Weights of a small sound classifier.
Training: normuon at rate 0.0023, 10100 steps, held-out accuracy 97%.
Rows from block 4, named by matrix and row number. Each number is 500 + 25 x the weight over its row's rms, rounded and kept within 0 to 999. All counts start at 0. Numbers have three digits each. After the name is the row's rms in percent of the matrix's.
# short0: shortcut pointwise conv, stride 2 (model.blocks.4.short.0.weight, 288x192x1), inputs 96-191
short0.117 100:488511508426485477521489520526486492471491531479481526536503509512539493469508479510492437471491485503550501496502484496508478474501501551487541499553468471513473518510480506455478499514500461530467453511490487489490518514513477530450466544510507459504506506482506509470452487488477470548
short0.118 108:496521525466483477481519514463461461508489490472518536460500485478544459482480506516478500493488541448505556478514487455537531563505504486489505517490496494525465497488531467527509491522477500526479517515495537494535507496491481504469467499517481503502534497468513543504508488501468516487
short0.119 097:465488505504447531521509501502494479501527507507503514479516509476473457505497506516495489543475476497498567499524544461487509497486505517535465451471459472490508475511481487522561513531480497479497534509522486460467492495519488468483500495503517506445509493483484484497471462532474472474
short0.120 096:459473488465496506493495499469481495518508482513459524483510492474526563500525522486478507491451501535517496480478478577509455496502545550488489502519463457533527475492458492466526476501534495494476536494524513531470474471503493484480491508499525527510491471458498549480501464502499512529
short0.121 099:507496499466561525472540499491520539527457504488519529553462495469537508465506487552464487507493521519490503497473476488509516533574510450517499475501467484500478471512474522456519500507490470498489495524479476539523519499494515488473539490456491482501511508494482481509520492528505493532
short0.122 098:490466520516498494499503495536470496516515502503478463546516464495466509481506506489479460511510472504538509508527489538445490517501487460540507489507487489552519463517513488485477489524516501479512554463460449498490501521529505540506521489529508543499468551527491504481491541511508460508
short0.123 110:472519553482495464507547531502513526495457492480471498489479468498512486483493465498503464495490498518502472463502518512526491494460489475453509493533513470467558508488505467511493448497437512509501475467470494477510493507512471500515515513471473504490494498509550503546475470457484530499
short0.124 102:519485507492434509474520501511425472548488504497464458482451482482507464537479502454463511514480497495467491525523484506518504514493502525512498573509507515462485489485507539495529466498515454493495525517526500486521479525525516474470547491485537504501477473482506508486523525486490498471
short0.125 094:500524493458498489491479481473504446522457502459495456536493478474527501503472528497485512511517480467511479465531457506500548494489485514512455488458487505488546560493487482547470511519501525559491537490450507441488463492488488485504473502501480509538496515517489507502489490539498483450
short0.126 083:507511542522474504505515510469533507486540505536506498532500487469481504530454499501510493469470491474466449464500447504479531502450544527499503494477506476507488517539525520504499493507491532477520492494488502471530498497496548496497505520515535488543551496448467522483514518499488482499
short0.127 099:526463446499496451488503578475517465472493483480501503475442479505587480511460492521501456525531479442515488528474490498480518454519458490533470484533506503467491494531484483517558513509501510514465511498473515524496528508530495500459490531506498520457484494511507527519508456485492507488
short0.128 096:488504499504511469467498521502512464475529529509461520510534465504494529462496507480479506493514505485485535489499534543527457487505494500496510519499538531540508475512484502489534464522520482499475475507513470461529546520476465512531534498469450481533477491492508512492460502521493475526
short0.129 093:521489495488473514544516471441494498465511465531514486504491467544517513484511458500507502495486519503446508495455471502490498466538472479504492495474482478543517448536526514538535493482507505501530487507455535477509462499511502458473510486520498477528514522502479496500526492515466509494
short0.130 109:527480555533500560527481490561542501528537483498477487505484489516463493513538532495481496531483484497530523515553484467451497505503506497564518480488471502500507491517477498511531484521505479514510513485487535501477479512517505456510485501465470490479489505496484482486492478532447499485
short0.131 105:517521502516498499478492440484495476511514484480465461485506493482455531464488519468545513511466493507518476489522513540488526478505508499483502536448515478437493473520540469513498523481516503496511486493488503491479502501500518474500502467518492504482530516474454521451464468460546488498
short0.132 102:497535490492515512502489450507542504473565557509512475516495444489482479556489456500498487497484504472508511519529518497522482507505492524559472484471438517487487489508476518446486503488488444541549504487503501501446517469462516484490496512465465472499514531537548456495487472514496501492
short0.133 096:508498499492472496471480510517513483493474555478457491512496496490546542494510554503487520506476507489487474456500500486527522522498498457506522493525482492483523465546476524485515550521531542486532467497517442469463516504566477531485491512448465493495495479489471492546531557515510520497
short0.134 105:476499527488464463486496497477482525536487458548469489480482495490497505499484503516486480481469500503527482499478504489481503462485489476503506535474454503509515468515493523463490522548473497497503539477512484472481518530480492484518501490545506480517467516525483502464534477468603548521
short0.135 102:493506526521531488496475499469501496538514503474474455528534528459496512496541497560456513453561533482533494454478511502467476450482502462539549533508538517501481515512458494487519532519529466460474558527517524502504473491502437475465472534476520497505497487517515523484472504506504532502
short0.136 104:489467465432485521529497504480470504483494499521484556459493485498503471477539514504506492529454486510507545507485526544507486482505535511514522477505467485464474486563490507494502507475557550524498505471479511475494517483488504508536517497510454474473449485458498548482488508516490477525
short0.137 100:504548500540480568508523509501456548468547484515528513485507494481440522474484487508468498473502504486505489526486493448517470503490503483537472482497556514511506530538492515540494471499570449512533480502525481472500544496514476499520495444494482515504479492507480532492497505527491449535
short0.138 095:499485507510470483498496485511487498428522503578447553461471467496482487530501508500500516506494476548442517523486528526514493511524443489467454477527507472503506509493510506518477484582484494529499507493504461482480505476510452503517469467468549516489488511543498515485470494533533504468
short0.139 103:491473505504536495524498524531525518498487490463457481487493459535573458511466499478510451533520505480501502513501501519503491466478470522546491496484495473480483514550516481450521483466473477490490501523515505495506475542515511487507479483468524522543507467559477480521474491465476488512
short0.140 096:504492486465502475532506492505536469470486511486451495496527496481529480528483532514467514459466491540538501511501461499536473490494490530533507458532523491515480487484515532490530484539512478581470490505501520490492482480519484526506493489492497508512454511514502493531533494481466430481
short0.141 093:503471536494475543513476533552520469469526489533509493499514461482454462526518558476515464498483482495499528489480476495479497452518476478486494536546501521499507500515507493477503509488531512492487504476520497478506536537473494464495466477474476509473503520530477495502507483506488566461
short0.142 102:474542469503486505533437530462493461508532526515478469480493504536470562517462503506564501536488513484525516490495512467523492515521503479500495530511465484480500520488526506488457454510522509515532527457486467440504537543527456489485504548522478538485507492460491496483499491511519478520
short0.143 113:473506510489459552568493537541516496487549515494510495502475498485502478491426530489463510496490482499540529480504458512465490451534491468529480542487526493516459501485474530514529495492478503528502510478524584490477568480512505445496501489475508509490487463500491521521491480469504467452
short0.144 102:481512511502527468486528509487543488510480543464454494468490481437482507513466531474465546494513523497483491545472453483467492493498515451477466468483525509465547493493503499488530534502505521481498496485518498512462529493467483472466529475511485485490472510529494488529543488466487548486
short0.145 101:515511516502499515480484476486498495487541456463520488482475470533500497520486485531505491484489500432552512499488460517527479491515481446509445478470515496477508524481506490539485493508520482533499481501514488547522478519548494506456488479490507504467495459504534477564543484489506525474
short0.146 098:497523521523472569479496530489525518552561498455513524511509479513455495493513496520536506513478515532529502493567502516482498483518507479500522479487487513503525488495514474488490503487551486502549473493504523552482478526494482496502456478491488485519479462463507479558491495498543465489
short0.147 099:469565586442489513480487496539489485489464486454505523527486508512482504523519478496511532445533496514513518505558509522483508495514503515485508487531504524499483529465520476525494492533510469471517492510519480517471513529529487487529493524479530487503535510539533494484486549458513489484
short0.148 100:485473523493460559503479513488509466482490503524489486487507484483483468522509467532436489483527486492480464593491470470516496494477505465476486538531474541461493501490493493491506498510498503520493516485477530518489518491513544479492503502505457503479512562488523511494540497497480483433
short0.149 101:494520484508464480487507553471519541505518496521543475460529522515511454496507506525530493520512535530475512491480509523474504487535487515487501494475461500484496472505504520459509490493480526513479520490477528510499495482533544539509523458456480539497551493518499475486474465471514481483
short0.150 089:509514538500519524535512482564572477505530519503485501530477502496521542461521466538479474526507460490511523537563474491509548538558465501525558511520521496508468495510510543475544496485490497502500450495481441489513522539466529507505518551484489458473516478519520501513479491511529495483
short0.151 104:453510493541481496516473514503523453439518496481493496537520462533445509486492505535491464516504484519510493485464531488516528562529522525506488490517487489485481546500487484481514524484513477524486510548476478525488502513458463476460520506500486467505458536472504478482467530476519520497
short0.152 101:498480492504461477493536516490478535472493475482511502485484497480489484518541474501517496501515506532474557498486489485503489466461511477503503510541512511581470530499536507515494520512495535471480514508484494514497488497550516505494477522490453507507456554484491474491460488476533511514
short0.153 086:455514481452505505476497474490506499497466427502522509479516488490513508491505534472542474510469514498503515484502510514544462490493464481518490543484489455494456491487475532482547476480514504516479506498488483549471480503488491483498463470486534495545452504511514481468492523469537508505
short0.154 099:494499467471521492518554471502493453537478458484485527444543447487505490522484495506488518462467494484450505502510502536472494563528506422528503533490541485495503476448510482486522504485566508494484530496506501520493510468485487528498555502503532498485507484558497480478501471463529479473
short0.155 090:526490489467508513471422515479456486515514474461513527503533531509507523457481471542529537493507553535500506490484541500493479491496518502494479491493471504482462532530548484505493488495481545491509469497482511512511502490567504495511508501497476505452505491491494537499517474532572493498
short0.156 090:484540460535482506477522490504541515473479510461500486485479493448476504489495506535504478505515484469462471526477461496520494504556513501512449478537479476502547493509502560463532469494478453498469467521495436516472517507511536507483503493527449470490485520509503503478509493511492481462
short0.157 094:478517511512499484498496550450556496478485511468498510515487471470524496495501476494497491510493519459507512514504484478498486505559496536507477471469463509458526521498535453530522482475483473511506485503513484516532486462502486490476486514478529511518520526482477542490428463478502511453
short0.158 094:481482487513519513479488472505506501526490508473451514469505498478492504490488497544523508474455538507493528465510493477525528467494519530470552514493500521569492499483516502540526498521490524511502484521497537547476473518494496530466470494493469534487456517521470471488511457551559506477
short0.159 107:521521491446476499522512489486442489513503489517521503517475478475485504494505522542488488492510503474483489473473545522502479436491506508483467518468501466484494513513447544512482462545535478503489510562507495520557501510459499487470490482454532490501497483506482485492479494476478492482
short0.160 100:524526507501507477483533448516463506524462492496531529480504494493506488525513478509524507519499519501494554492470523478540531518521502480475484497483479494476527474473509504535503530507475525544465473492463501493511486516501486470530541515493490514503552477477468508486487463484473495478
short0.161 108:519533515471540489499473517504486471490486457505503448491541512532529496525553512484499478518552485454486513521487468479470481490453476516449503447505525485547486492444478480505549485494449491489430529468494494544483479487487498480498526485501518493496486545488496484508506537490589478529
short0.162 096:532499494487507488532499481476495467516476467489501520540495538539491515527506498525485470493477486474494504464487528488551505495550474507449468516469500466499513511514464500538491478517510459519455512531504506500549504482495486478485454497471483441517441496489496512503485475483540475525
short0.163 106:565502499500527501507491548500478469486491471501517454541455498477485489490453543523490499496470552455487493534495472506470478557484486514507431501499513466479520499481532505493524516472510482499530516534507484517531527469531451493493506468463508503481493485480490556559501452498533539488
short0.164 097:472484473523482489477490544508508497506488495517497474533478515484536448490519507544526501470484492529496492480505489532499522497489505487496481487546483504453534486510481493512518493474508518512487517539475485509531485515453503496466479523514499498514487512472532542539516468523499466513
short0.165 096:492486471538509511493488478487511532511496462510500510491501490496542523487462514516497479496481500509529480515525508479540494494551543491479518527477450520516516564475519461469468454489520497495510489509451487466558499483463539495498481576512467477502512481538485478498462508500476467468
short0.166 108:469501521458466493516539490516555488493480484520527499517541489541482507454500507458485487517490519548497491513477516508510508477507529457466532512478464527509491515521425471510508461486508511480480497572503484496490492488465499522521479490490474516504483509488492457455519488501522474515
short0.167 109:503468497515502527501475477481491488526507450521505515494492491525522447474526545470492495542504514462487525527534501508469495500479455475485498471517564464563495510564478555498543519505470563498484501507469509477501488498483535482520519508492483482509508481507474483490504505501518521509
short0.168 138:520505485485500514511512495502422509488535538493484447484435475449513461494487531544471483509495505484498534511485514517510511527499468510520504517534541470504511499495478514496494474522506515497525512480515514505481500482460489456507499532516467475560502483493504491461516482484473510505
short0.169 101:489496519449523491481584486517500556476469520492517533513536489470484478494483493498460518467491480545466507470509509569524507527550521481481529520509473484471516453476508447502518480499479491523506517495497501508474521500477503503529535507455523510478512493481510518546475465528517480500
short0.170 100:494477472495551492532445485495516490503499554505508485513507478534540475472499501507486439493520509481464452503510491468501518516476474548476487558525478449485517486506498477459507481514499497522500475520484491501511489498501541513444460471475509494486488490496496497439481483521520502474
short0.171 096:491548503477513489506543488483522519512502495493548516495490507481545504476498464476489514510460495484496478507535498534499524522491542457479509567470527499510494513490461515498526493478480519494459507498473501484526492492525500507474474487522494516517508509474489502474531509497538521544
short0.172 096:506481524495531491480499471477472462487451505505474553498447488520463507490509494512498531504501533486509511497488512522514563469501502533498511512471483481523510489461511467516512515496485497485529535492486515543548458485512487510446488530495475474500516482497506546499482519548486492499
short0.173 099:486468501512530457501493492457521487471480520474511481537495495484497492496497529518501506501519496497498507518526486511490494498509459482492512524519461476526526475519485495549527503463492484479462475524542463521464535446531478528508504514477519493505480500466514514509471530548493522518
short0.174 105:543493511532497481519515505467553511504523549500525485480505527474489515517499493489506510470507507544505515490520497503531509484519432495507531501498485542467508496483462483432537505467511502497498476542523519520481524488494497485483522523480455492479477561512464536520508516546506483515
short0.175 099:477525524459503481494509520511500505501530520498509522535488560528456503497503467477482545492498544553440499496515466471526500534497550462492525510513500480500553496485496560471477504497497516499509480501474485517544504526474492507497495475503495494492474485456464558480509491482506504495
short0.176 099:526525527458479497477520526488500496522536464507531519468486485474469500514499513490519492458471493513499527494510503513532477502469527506489491491483501502478489513485510528570513470508514471459520489495485538469523492504496453543446500479495479485505529452491504532460493502499503500501
short0.177 103:521471498530500481518487501470499460464481505508520470465519470494461480479504530488519541521567520438513537491516511538499515459490511509541539561475524504528497516492512461464507569480496500483489454496466514519471509491502496489513491530489499455488506476466502543517514466485573507475
short0.178 100:487491485512517472490494497524501562518493465491458511520478486572502478473526485484491516486553502496491495478508464495460525509451494471496511506479445512487546509502499518445497546483542465490492542504491526525526477519533489504508518515510433498492527461491505524499510508512497509525
short0.179 094:486510471509505521460496499492481537470531528483517491488511443514543497521535502493490500491523498501491508522478524522519542505512522500536491524505444506484544527527487499496476545436517513476443492474505537493491480487498446523499529510519526480505540494463527520517470534497475462546
short0.180 105:474477538489531489481506501493486520457505538492481574489519491441471504516499476500505510496538525500491471444488502489534510553509514456528499526498485521494561529511491502466513432493471500500481463536485538493497500484516481513484527539504483499508512490494514449526516433513489540497
short0.181 100:497519452501484506476475493506493552471511504503540537470515487501555513461534538501521524442511575481480485509500514489506496502482515447509504548507490471504479522502495482481484482539507502453468478493549529481508469492575534453480491497464478472519492510484481472514518496476498485475
short0.182 094:467506545537525447505495492499448509550513498517532500516535487497493523493487586507548537491480500499488487514471504436510509504486493506480481493540488485453497454480516476469445507534491496519516490507511482489518479507502481495535505507534473517493513543483461524502507500514458438496