Weights of a small sound classifier.
Model: 1.5M parameters, mfcc input, arch quartznet, norm groupnorm, activation silu, depths [2, 2, 2, 2], widths [128, 192, 288, 432].
Rows from block 2, named by matrix and row number. Each number is 50 + 12 x the weight over its row's rms, rounded and kept within 0 to 99. All counts start at 0. After the name is the row's rms in percent of the matrix's.
# short0: shortcut pointwise conv, stride 2 (model.blocks.2.short.0.weight, 192x128x1), inputs 0-63
short0.69 102:49 43 60 50 54 75 71 47 49 43 23 41 38 31 69 51 54 47 58 41 34 69 54 42 66 63 47 32 63 46 52 41 50 56 72 36 67 53 34 41 57 45 46 61 70 39 53 48 63 29 35 69 36 41 53 46 47 36 57 38 31 55 63 42
short0.70 099:31 34 57 33 47 58 64 44 50 51 43 57 59 49 58 66 50 49 43 66 56 56 49 41 51 63 32 51 49 72 29 62 41 72 40 64 43 58 62 44 38 44 33 46 45 41 32 38 62 72 77 34 50 40 52 50 41 41 55 47 53 26 39 57
short0.71 093:67 36 49 30 26 41 34 25 50 32 54 60 31 58 53 48 43 40 46 67 69 51 59 60 25 71 48 72 65 49 47 41 41 57 62 49 59 32 56 30 38 55 67 84 44 58 56 39 60 43 40 62 33 56 44 59 56 36 59 44 53 41 40 47
short0.72 095:81 51 75 60 67 65 42 50 68 54 46 35 56 54 60 55 45 65 68 46 49 62 50 30 37 63 72 56 50 41 38 61 55 72 32 41 72 41 14 46 62 56 33 56 70 66 62 52 41 41 56 48 50 50 51 46 53 49 55 68 57 46 34 24
short0.73 097:34 56 50 48 47 42 50 48 35 46 52 63 56 28 36 49 37 42 43 31 47 50 51 47 52 57 45 42 61 49 55 58 48 58 51 44 59 54 40 67 26 62 55 41 40 47 58 34 57 32 48 43 45 61 35 45 36 45 33 47 35 57 57 69
short0.74 096:49 52 53 36 59 79 32 37 38 53 52 41 44 41 57 45 48 72 45 53 65 51 54 68 38 44 50 70 59 25 33 54 27 50 60 41 78 38 67 75 50 53 60 59 55 33 58 58 60 46 58 46 34 42 78 44 63 38 57 60 55 55 37 54
short0.75 103:61 40 57 55 47 44 56 56 36 48 56 35 56 43 71 33 45 57 56 47 58 53 37 48 57 47 38 26 54 43 35 36 41 51 47 55 51 37 45 33 64 56 49 49 54 56 67 68 71 44 64 53 63 64 66 66 38 37 50 52 34 45 41 45
short0.76 098:37 60 38 50 42 40 37 57 48 77 48 42 49 48 57 66 38 44 37 46 53 48 49 48 53 68 37 29 45 46 60 47 42 30 29 42 30 39 27 49 49 68 63 65 21 40 53 59 66 53 36 50 35 55 44 56 28 42 56 53 33 45 55 43
short0.77 101:64 49 54 65 79 57 74 43 56 46 53 38 59 49 60 48 40 80 55 51 55 30 35 45 39 47 42 37 84 47 48 40 36 43 27 57 45 46 40 31 63 63 39 50 37 46 55 61 40 37 35 52 50 41 37 62 34 41 74 65 46 55 58 64
short0.78 099:49 41 59 53 65 48 38 58 31 36 45 49 34 56 45 50 71 58 71 48 30 62 42 32 71 42 52 38 43 31 38 63 42 69 44 42 36 44 41 41 55 55 34 26 35 43 65 51 35 61 68 32 38 36 47 44 37 46 65 64 32 47 38 52
short0.79 099:49 41 45 44 44 61 31 29 70 49 49 36 69 47 58 40 36 46 55 53 61 61 50 63 34 56 52 39 56 42 33 63 39 51 48 42 67 43 53 73 75 39 87 44 37 42 47 71 67 58 53 72 47 45 75 57 52 34 67 51 36 41 33 51
short0.80 100:34 41 55 73 27 62 60 54 45 56 33 47 53 46 52 85 54 36 52 42 44 51 44 50 31 48 56 73 61 66 49 52 47 26 55 47 70 51 55 70 62 46 46 37 39 20 43 25 52 27 77 51 44 40 50 44 63 61 67 69 35 40 51 50
short0.81 100:40 46 44 47 55 35 57 48 38 50 37 44 49 47 69 49 52 39 56 63 42 73 47 60 49 40 60 36 59 30 40 43 41 54 45 68 36 23 53 53 65 48 62 38 47 56 44 39 48 76 57 56 57 32 31 40 50 44 56 37 74 44 52 56
short0.82 093:55 38 38 61 43 56 57 66 42 50 27 58 44 38 61 53 65 48 54 61 53 44 61 42 61 54 41 25 42 41 31 59 29 43 69 49 66 63 69 26 50 59 66 34 53 40 59 64 44 57 53 59 37 46 34 41 42 57 54 57 56 55 52 26
short0.83 114:37 48 62 46 31 55 31 49 72 36 63 51 48 63 55 42 36 61 52 34 71 28 36 61 44 47 64 46 58 50 48 59 38 56 48 88 60 61 30 68 45 40 62 51 73 69 37 53 38 46 49 36 38 45 71 69 62 43 32 49 24 21 36 28
short0.84 100:58 53 57 67 43 51 56 52 54 58 49 75 58 41 52 45 55 61 48 37 43 58 57 50 61 47 63 51 47 35 51 59 58 48 51 58 49 61 60 32 55 25 45 58 42 46 45 48 61 42 48 50 57 52 42 59 43 65 51 48 55 37 27 20
short0.85 109:47 58 53 79 66 72 40 59 48 59 57 58 58 36 28 43 38 64 40 35 44 57 53 50 27 37 28 45 45 45 40 48 66 42 54 43 57 66 51 47 67 32 60 43 49 58 56 42 22 51 32 44 48 34 19 40 58 51 40 43 30 53 66 56
short0.86 090:51 44 36 47 23 49 53 53 40 52 51 43 29 53 45 51 42 56 28 31 45 64 53 58 36 71 42 40 36 35 36 63 49 63 48 70 63 77 31 62 22 45 69 64 53 49 80 56 38 57 53 45 49 30 42 52 42 63 74 62 50 47 48 53
short0.87 100:58 40 64 55 59 41 41 47 69 42 36 46 52 45 42 37 51 36 61 59 50 54 67 50 49 50 81 57 69 53 59 44 47 56 57 39 49 37 63 61 48 70 42 41 34 59 64 47 65 73 72 45 47 37 54 50 55 48 38 42 57 63 39 56
short0.88 115:39 39 52 53 49 37 36 55 56 61 40 55 38 41 37 73 42 35 55 48 50 38 52 46 44 74 47 62 24 46 42 47 29 49 54 47 56 49 36 47 41 48 41 54 60 28 56 68 35 33 34 44 45 40 37 45 64 52 52 66 50 45 40 51
short0.89 102:60 58 64 52 53 27 57 34 79 73 56 57 61 45 65 56 52 51 31 67 48 35 44 36 82 50 45 53 72 50 60 65 36 62 70 49 51 53 55 50 60 51 65 52 40 37 43 49 50 63 67 50 69 42 46 81 28 59 52 65 27 51 47 69
short0.90 098:38 33 54 68 43 64 55 71 71 41 50 48 53 53 43 47 32 37 44 57 37 45 50 56 55 28 58 52 46 41 30 49 83 54 33 46 60 51 71 46 34 53 39 43 44 49 50 65 47 47 34 28 48 68 44 49 56 46 44 57 53 50 74 52
short0.91 104:33 35 50 37 45 66 53 41 48 34 32 40 21 32 46 50 66 52 48 53 50 55 45 66 60 18 34 45 39 70 48 64 41 59 58 89 43 47 51 43 41 49 54 54 38 66 61 54 53 44 32 30 59 58 52 52 57 30 69 38 73 61 67 51
short0.92 109:42 56 53 36 43 31 48 50 43 25 42 61 63 48 50 26 59 42 29 53 34 36 44 40 53 49 36 39 47 44 39 26 40 57 53 52 56 37 61 44 55 64 53 48 58 24 25 23 45 48 50 42 64 75 57 70 66 48 68 57 75 59 59 80
short0.93 094:43 51 42 46 59 65 63 67 59 35 37 42 70 45 37 29 68 49 56 56 61 56 47 56 52 54 22 35 68 35 40 38 55 56 60 70 57 46 29 36 47 41 55 55 45 55 43 34 48 61 47 58 53 47 56 59 51 44 71 48 18 40 49 80
short0.94 108:43 41 62 31 39 51 51 46 20 61 57 51 49 75 41 79 49 69 71 67 52 57 46 76 43 41 62 54 71 41 43 48 43 44 49 52 51 41 37 69 56 54 48 53 44 41 32 38 46 21 62 51 49 45 57 41 57 66 45 52 54 65 28 53
short0.95 104:52 35 46 43 19 60 75 59 45 52 52 39 41 57 41 59 44 33 45 43 41 46 63 33 37 69 36 61 42 47 48 51 41 30 76 38 56 57 66 39 56 76 28 52 51 50 39 43 28 64 54 36 47 27 47 55 58 57 56 44 36 45 41 40
short0.96 090:61 46 53 38 38 29 67 66 43 33 49 60 54 55 61 52 69 63 50 58 31 43 36 56 42 41 51 54 53 53 49 40 61 41 64 57 45 52 72 61 55 44 41 58 35 56 77 37 46 53 49 30 63 48 42 68 54 48 51 34 62 39 46 39
short0.97 101:41 52 58 33 38 62 54 59 91 49 53 41 48 46 36 48 34 54 54 37 47 49 55 65 52 38 59 49 40 53 58 32 37 48 39 54 39 50 47 50 46 43 57 49 54 44 46 39 43 28 37 50 29 63 39 57 37 45 47 85 31 41 38 54
short0.98 098:29 33 60 50 54 23 36 48 47 58 60 70 54 74 56 71 50 44 29 67 44 46 22 42 66 57 38 58 52 47 46 36 53 46 46 57 46 66 33 51 49 54 56 57 35 49 53 41 61 60 64 39 46 59 43 31 69 49 48 35 30 41 31 35
short0.99 087:40 56 71 45 48 64 53 52 51 63 46 56 50 56 26 55 42 48 55 37 56 34 59 34 50 46 29 60 66 69 55 52 39 47 73 50 76 59 38 45 76 41 45 50 48 45 48 47 30 28 45 47 63 55 62 57 46 45 72 81 41 46 40 74
short0.100 097:33 47 64 49 46 55 54 53 42 52 54 48 54 34 46 51 48 72 49 30 43 61 68 48 52 77 59 36 43 83 71 47 26 31 55 65 65 67 39 69 37 37 37 55 22 58 46 41 54 51 72 50 63 47 50 55 42 54 68 48 65 64 64 62
short0.101 102:38 37 53 47 60 49 43 40 51 55 54 57 51 50 51 37 58 60 49 56 52 63 46 52 43 69 47 47 65 56 71 60 53 59 52 35 38 27 33 59 37 42 52 28 54 64 78 47 40 29 44 36 45 58 47 41 50 37 56 43 45 53 64 44
short0.102 090:42 25 33 40 45 52 50 57 51 47 46 67 43 48 61 63 49 49 56 39 57 61 58 50 44 55 49 44 37 41 42 46 63 42 39 59 45 74 40 54 48 65 32 67 56 54 24 53 67 51 37 50 50 64 55 49 46 67 33 64 37 40 60 44
short0.103 100:51 62 49 25 43 40 49 65 67 52 47 57 58 54 49 46 51 69 47 69 57 51 50 44 45 81 60 46 70 25 51 45 52 42 66 84 47 53 37 36 48 45 45 52 51 51 45 51 35 37 30 51 39 59 46 23 63 66 44 38 57 41 37 59
short0.104 102:40 51 46 46 56 39 46 58 54 29 36 40 39 50 51 26 56 51 64 39 49 42 37 50 56 37 53 47 62 50 62 60 44 54 46 62 24 61 57 47 53 40 57 60 65 34 32 52 57 49 49 40 44 30 75 82 39 62 31 65 60 49 25 49
short0.105 105:55 79 39 43 60 47 41 48 58 49 28 26 40 65 54 74 52 47 48 51 39 51 35 46 65 65 64 53 39 42 48 43 46 45 24 30 48 57 58 59 55 37 23 42 40 49 30 38 54 59 44 64 49 52 50 62 63 37 52 65 52 39 44 44
short0.106 100:57 42 66 59 62 79 43 41 56 47 42 27 42 42 52 60 37 64 56 47 52 53 50 46 51 56 42 41 59 63 68 61 63 45 61 65 59 54 48 50 60 51 36 49 65 61 61 64 48 27 48 35 45 44 70 43 59 53 47 17 60 46 32 54
short0.107 094:58 55 52 41 55 47 34 58 38 58 41 50 35 44 55 40 38 36 34 49 54 73 53 38 49 65 29 49 31 35 48 58 48 55 39 27 35 35 39 47 46 53 74 59 65 52 44 59 51 63 38 53 75 54 66 41 48 50 52 50 26 80 49 35
short0.108 106:61 55 45 32 57 40 44 56 69 33 63 48 43 40 33 54 67 59 47 61 42 40 39 37 65 39 57 51 52 52 29 52 64 60 55 64 60 42 29 46 44 40 49 44 59 47 57 23 49 66 67 54 58 59 31 45 72 18 61 35 39 65 44 27
short0.109 105:67 69 50 50 46 46 45 49 63 46 40 85 49 40 55 38 61 71 48 51 43 51 50 51 53 51 54 52 45 49 40 45 45 67 60 68 59 66 38 46 24 31 33 54 43 45 44 65 39 41 32 28 56 58 32 51 42 41 28 31 34 33 61 44
short0.110 106:45 28 62 41 55 69 46 51 74 65 44 48 64 47 50 47 51 63 49 64 41 35 36 28 44 76 38 58 37 51 51 43 39 25 52 27 39 61 39 42 51 44 51 47 34 35 38 49 30 73 55 54 44 45 53 43 58 45 45 41 52 62 59 36
short0.111 104:53 57 32 63 54 39 55 32 25 39 45 49 61 71 57 35 54 65 50 61 40 57 33 50 54 67 29 59 43 50 42 59 36 52 64 37 62 70 50 46 52 54 42 46 37 58 46 57 51 28 55 65 49 43 44 63 55 66 53 37 59 47 29 63
short0.112 102:39 40 47 64 57 42 34 42 54 38 51 39 54 69 61 49 39 70 55 41 53 64 37 61 41 76 70 41 59 54 43 63 64 67 64 57 45 44 60 69 66 27 42 48 56 69 60 49 40 34 24 56 60 59 67 49 25 63 34 33 57 73 57 60
short0.113 108:63 45 30 62 63 73 58 33 39 51 49 55 46 49 36 64 35 28 52 51 46 47 53 48 43 56 60 46 27 53 45 55 51 43 62 37 61 44 60 47 58 51 38 18 51 41 55 44 49 39 48 51 33 62 67 42 41 48 52 57 57 62 49 37
short0.114 099:32 47 66 59 45 16 31 58 51 46 39 40 56 42 56 57 50 37 43 80 52 50 69 53 52 29 38 44 55 48 51 37 36 39 48 50 68 57 44 42 33 52 58 34 58 46 46 42 40 61 56 45 32 36 51 63 29 43 58 27 50 54 50 34
short0.115 104:47 55 41 39 54 49 46 49 22 47 46 57 55 47 62 62 45 62 48 43 37 75 57 54 48 46 76 67 42 71 43 46 48 42 74 33 40 65 72 48 42 38 45 63 72 53 61 57 38 44 27 43 38 40 51 57 44 55 51 41 37 41 53 51
short0.116 090:39 46 68 65 40 40 52 43 55 58 43 40 37 56 51 40 56 60 25 58 46 51 38 56 33 51 69 57 56 64 46 67 43 50 49 56 51 53 38 43 47 49 57 55 43 72 51 52 46 40 50 41 70 37 57 47 41 30 42 27 50 41 57 38
short0.117 103:51 29 39 83 30 57 53 52 57 42 68 57 43 50 58 71 36 49 40 75 54 44 54 53 50 37 63 37 47 68 54 36 46 59 60 38 66 57 61 63 35 61 51 37 57 51 77 49 45 74 43 33 42 43 41 61 53 57 58 32 54 65 64 42
short0.118 102:38 46 46 51 56 67 60 31 42 37 43 46 63 54 52 65 56 31 57 55 49 51 46 43 45 57 40 56 58 23 65 57 46 36 39 50 31 43 41 39 35 55 45 55 28 50 27 53 43 57 47 45 74 46 64 60 44 43 35 33 70 59 55 50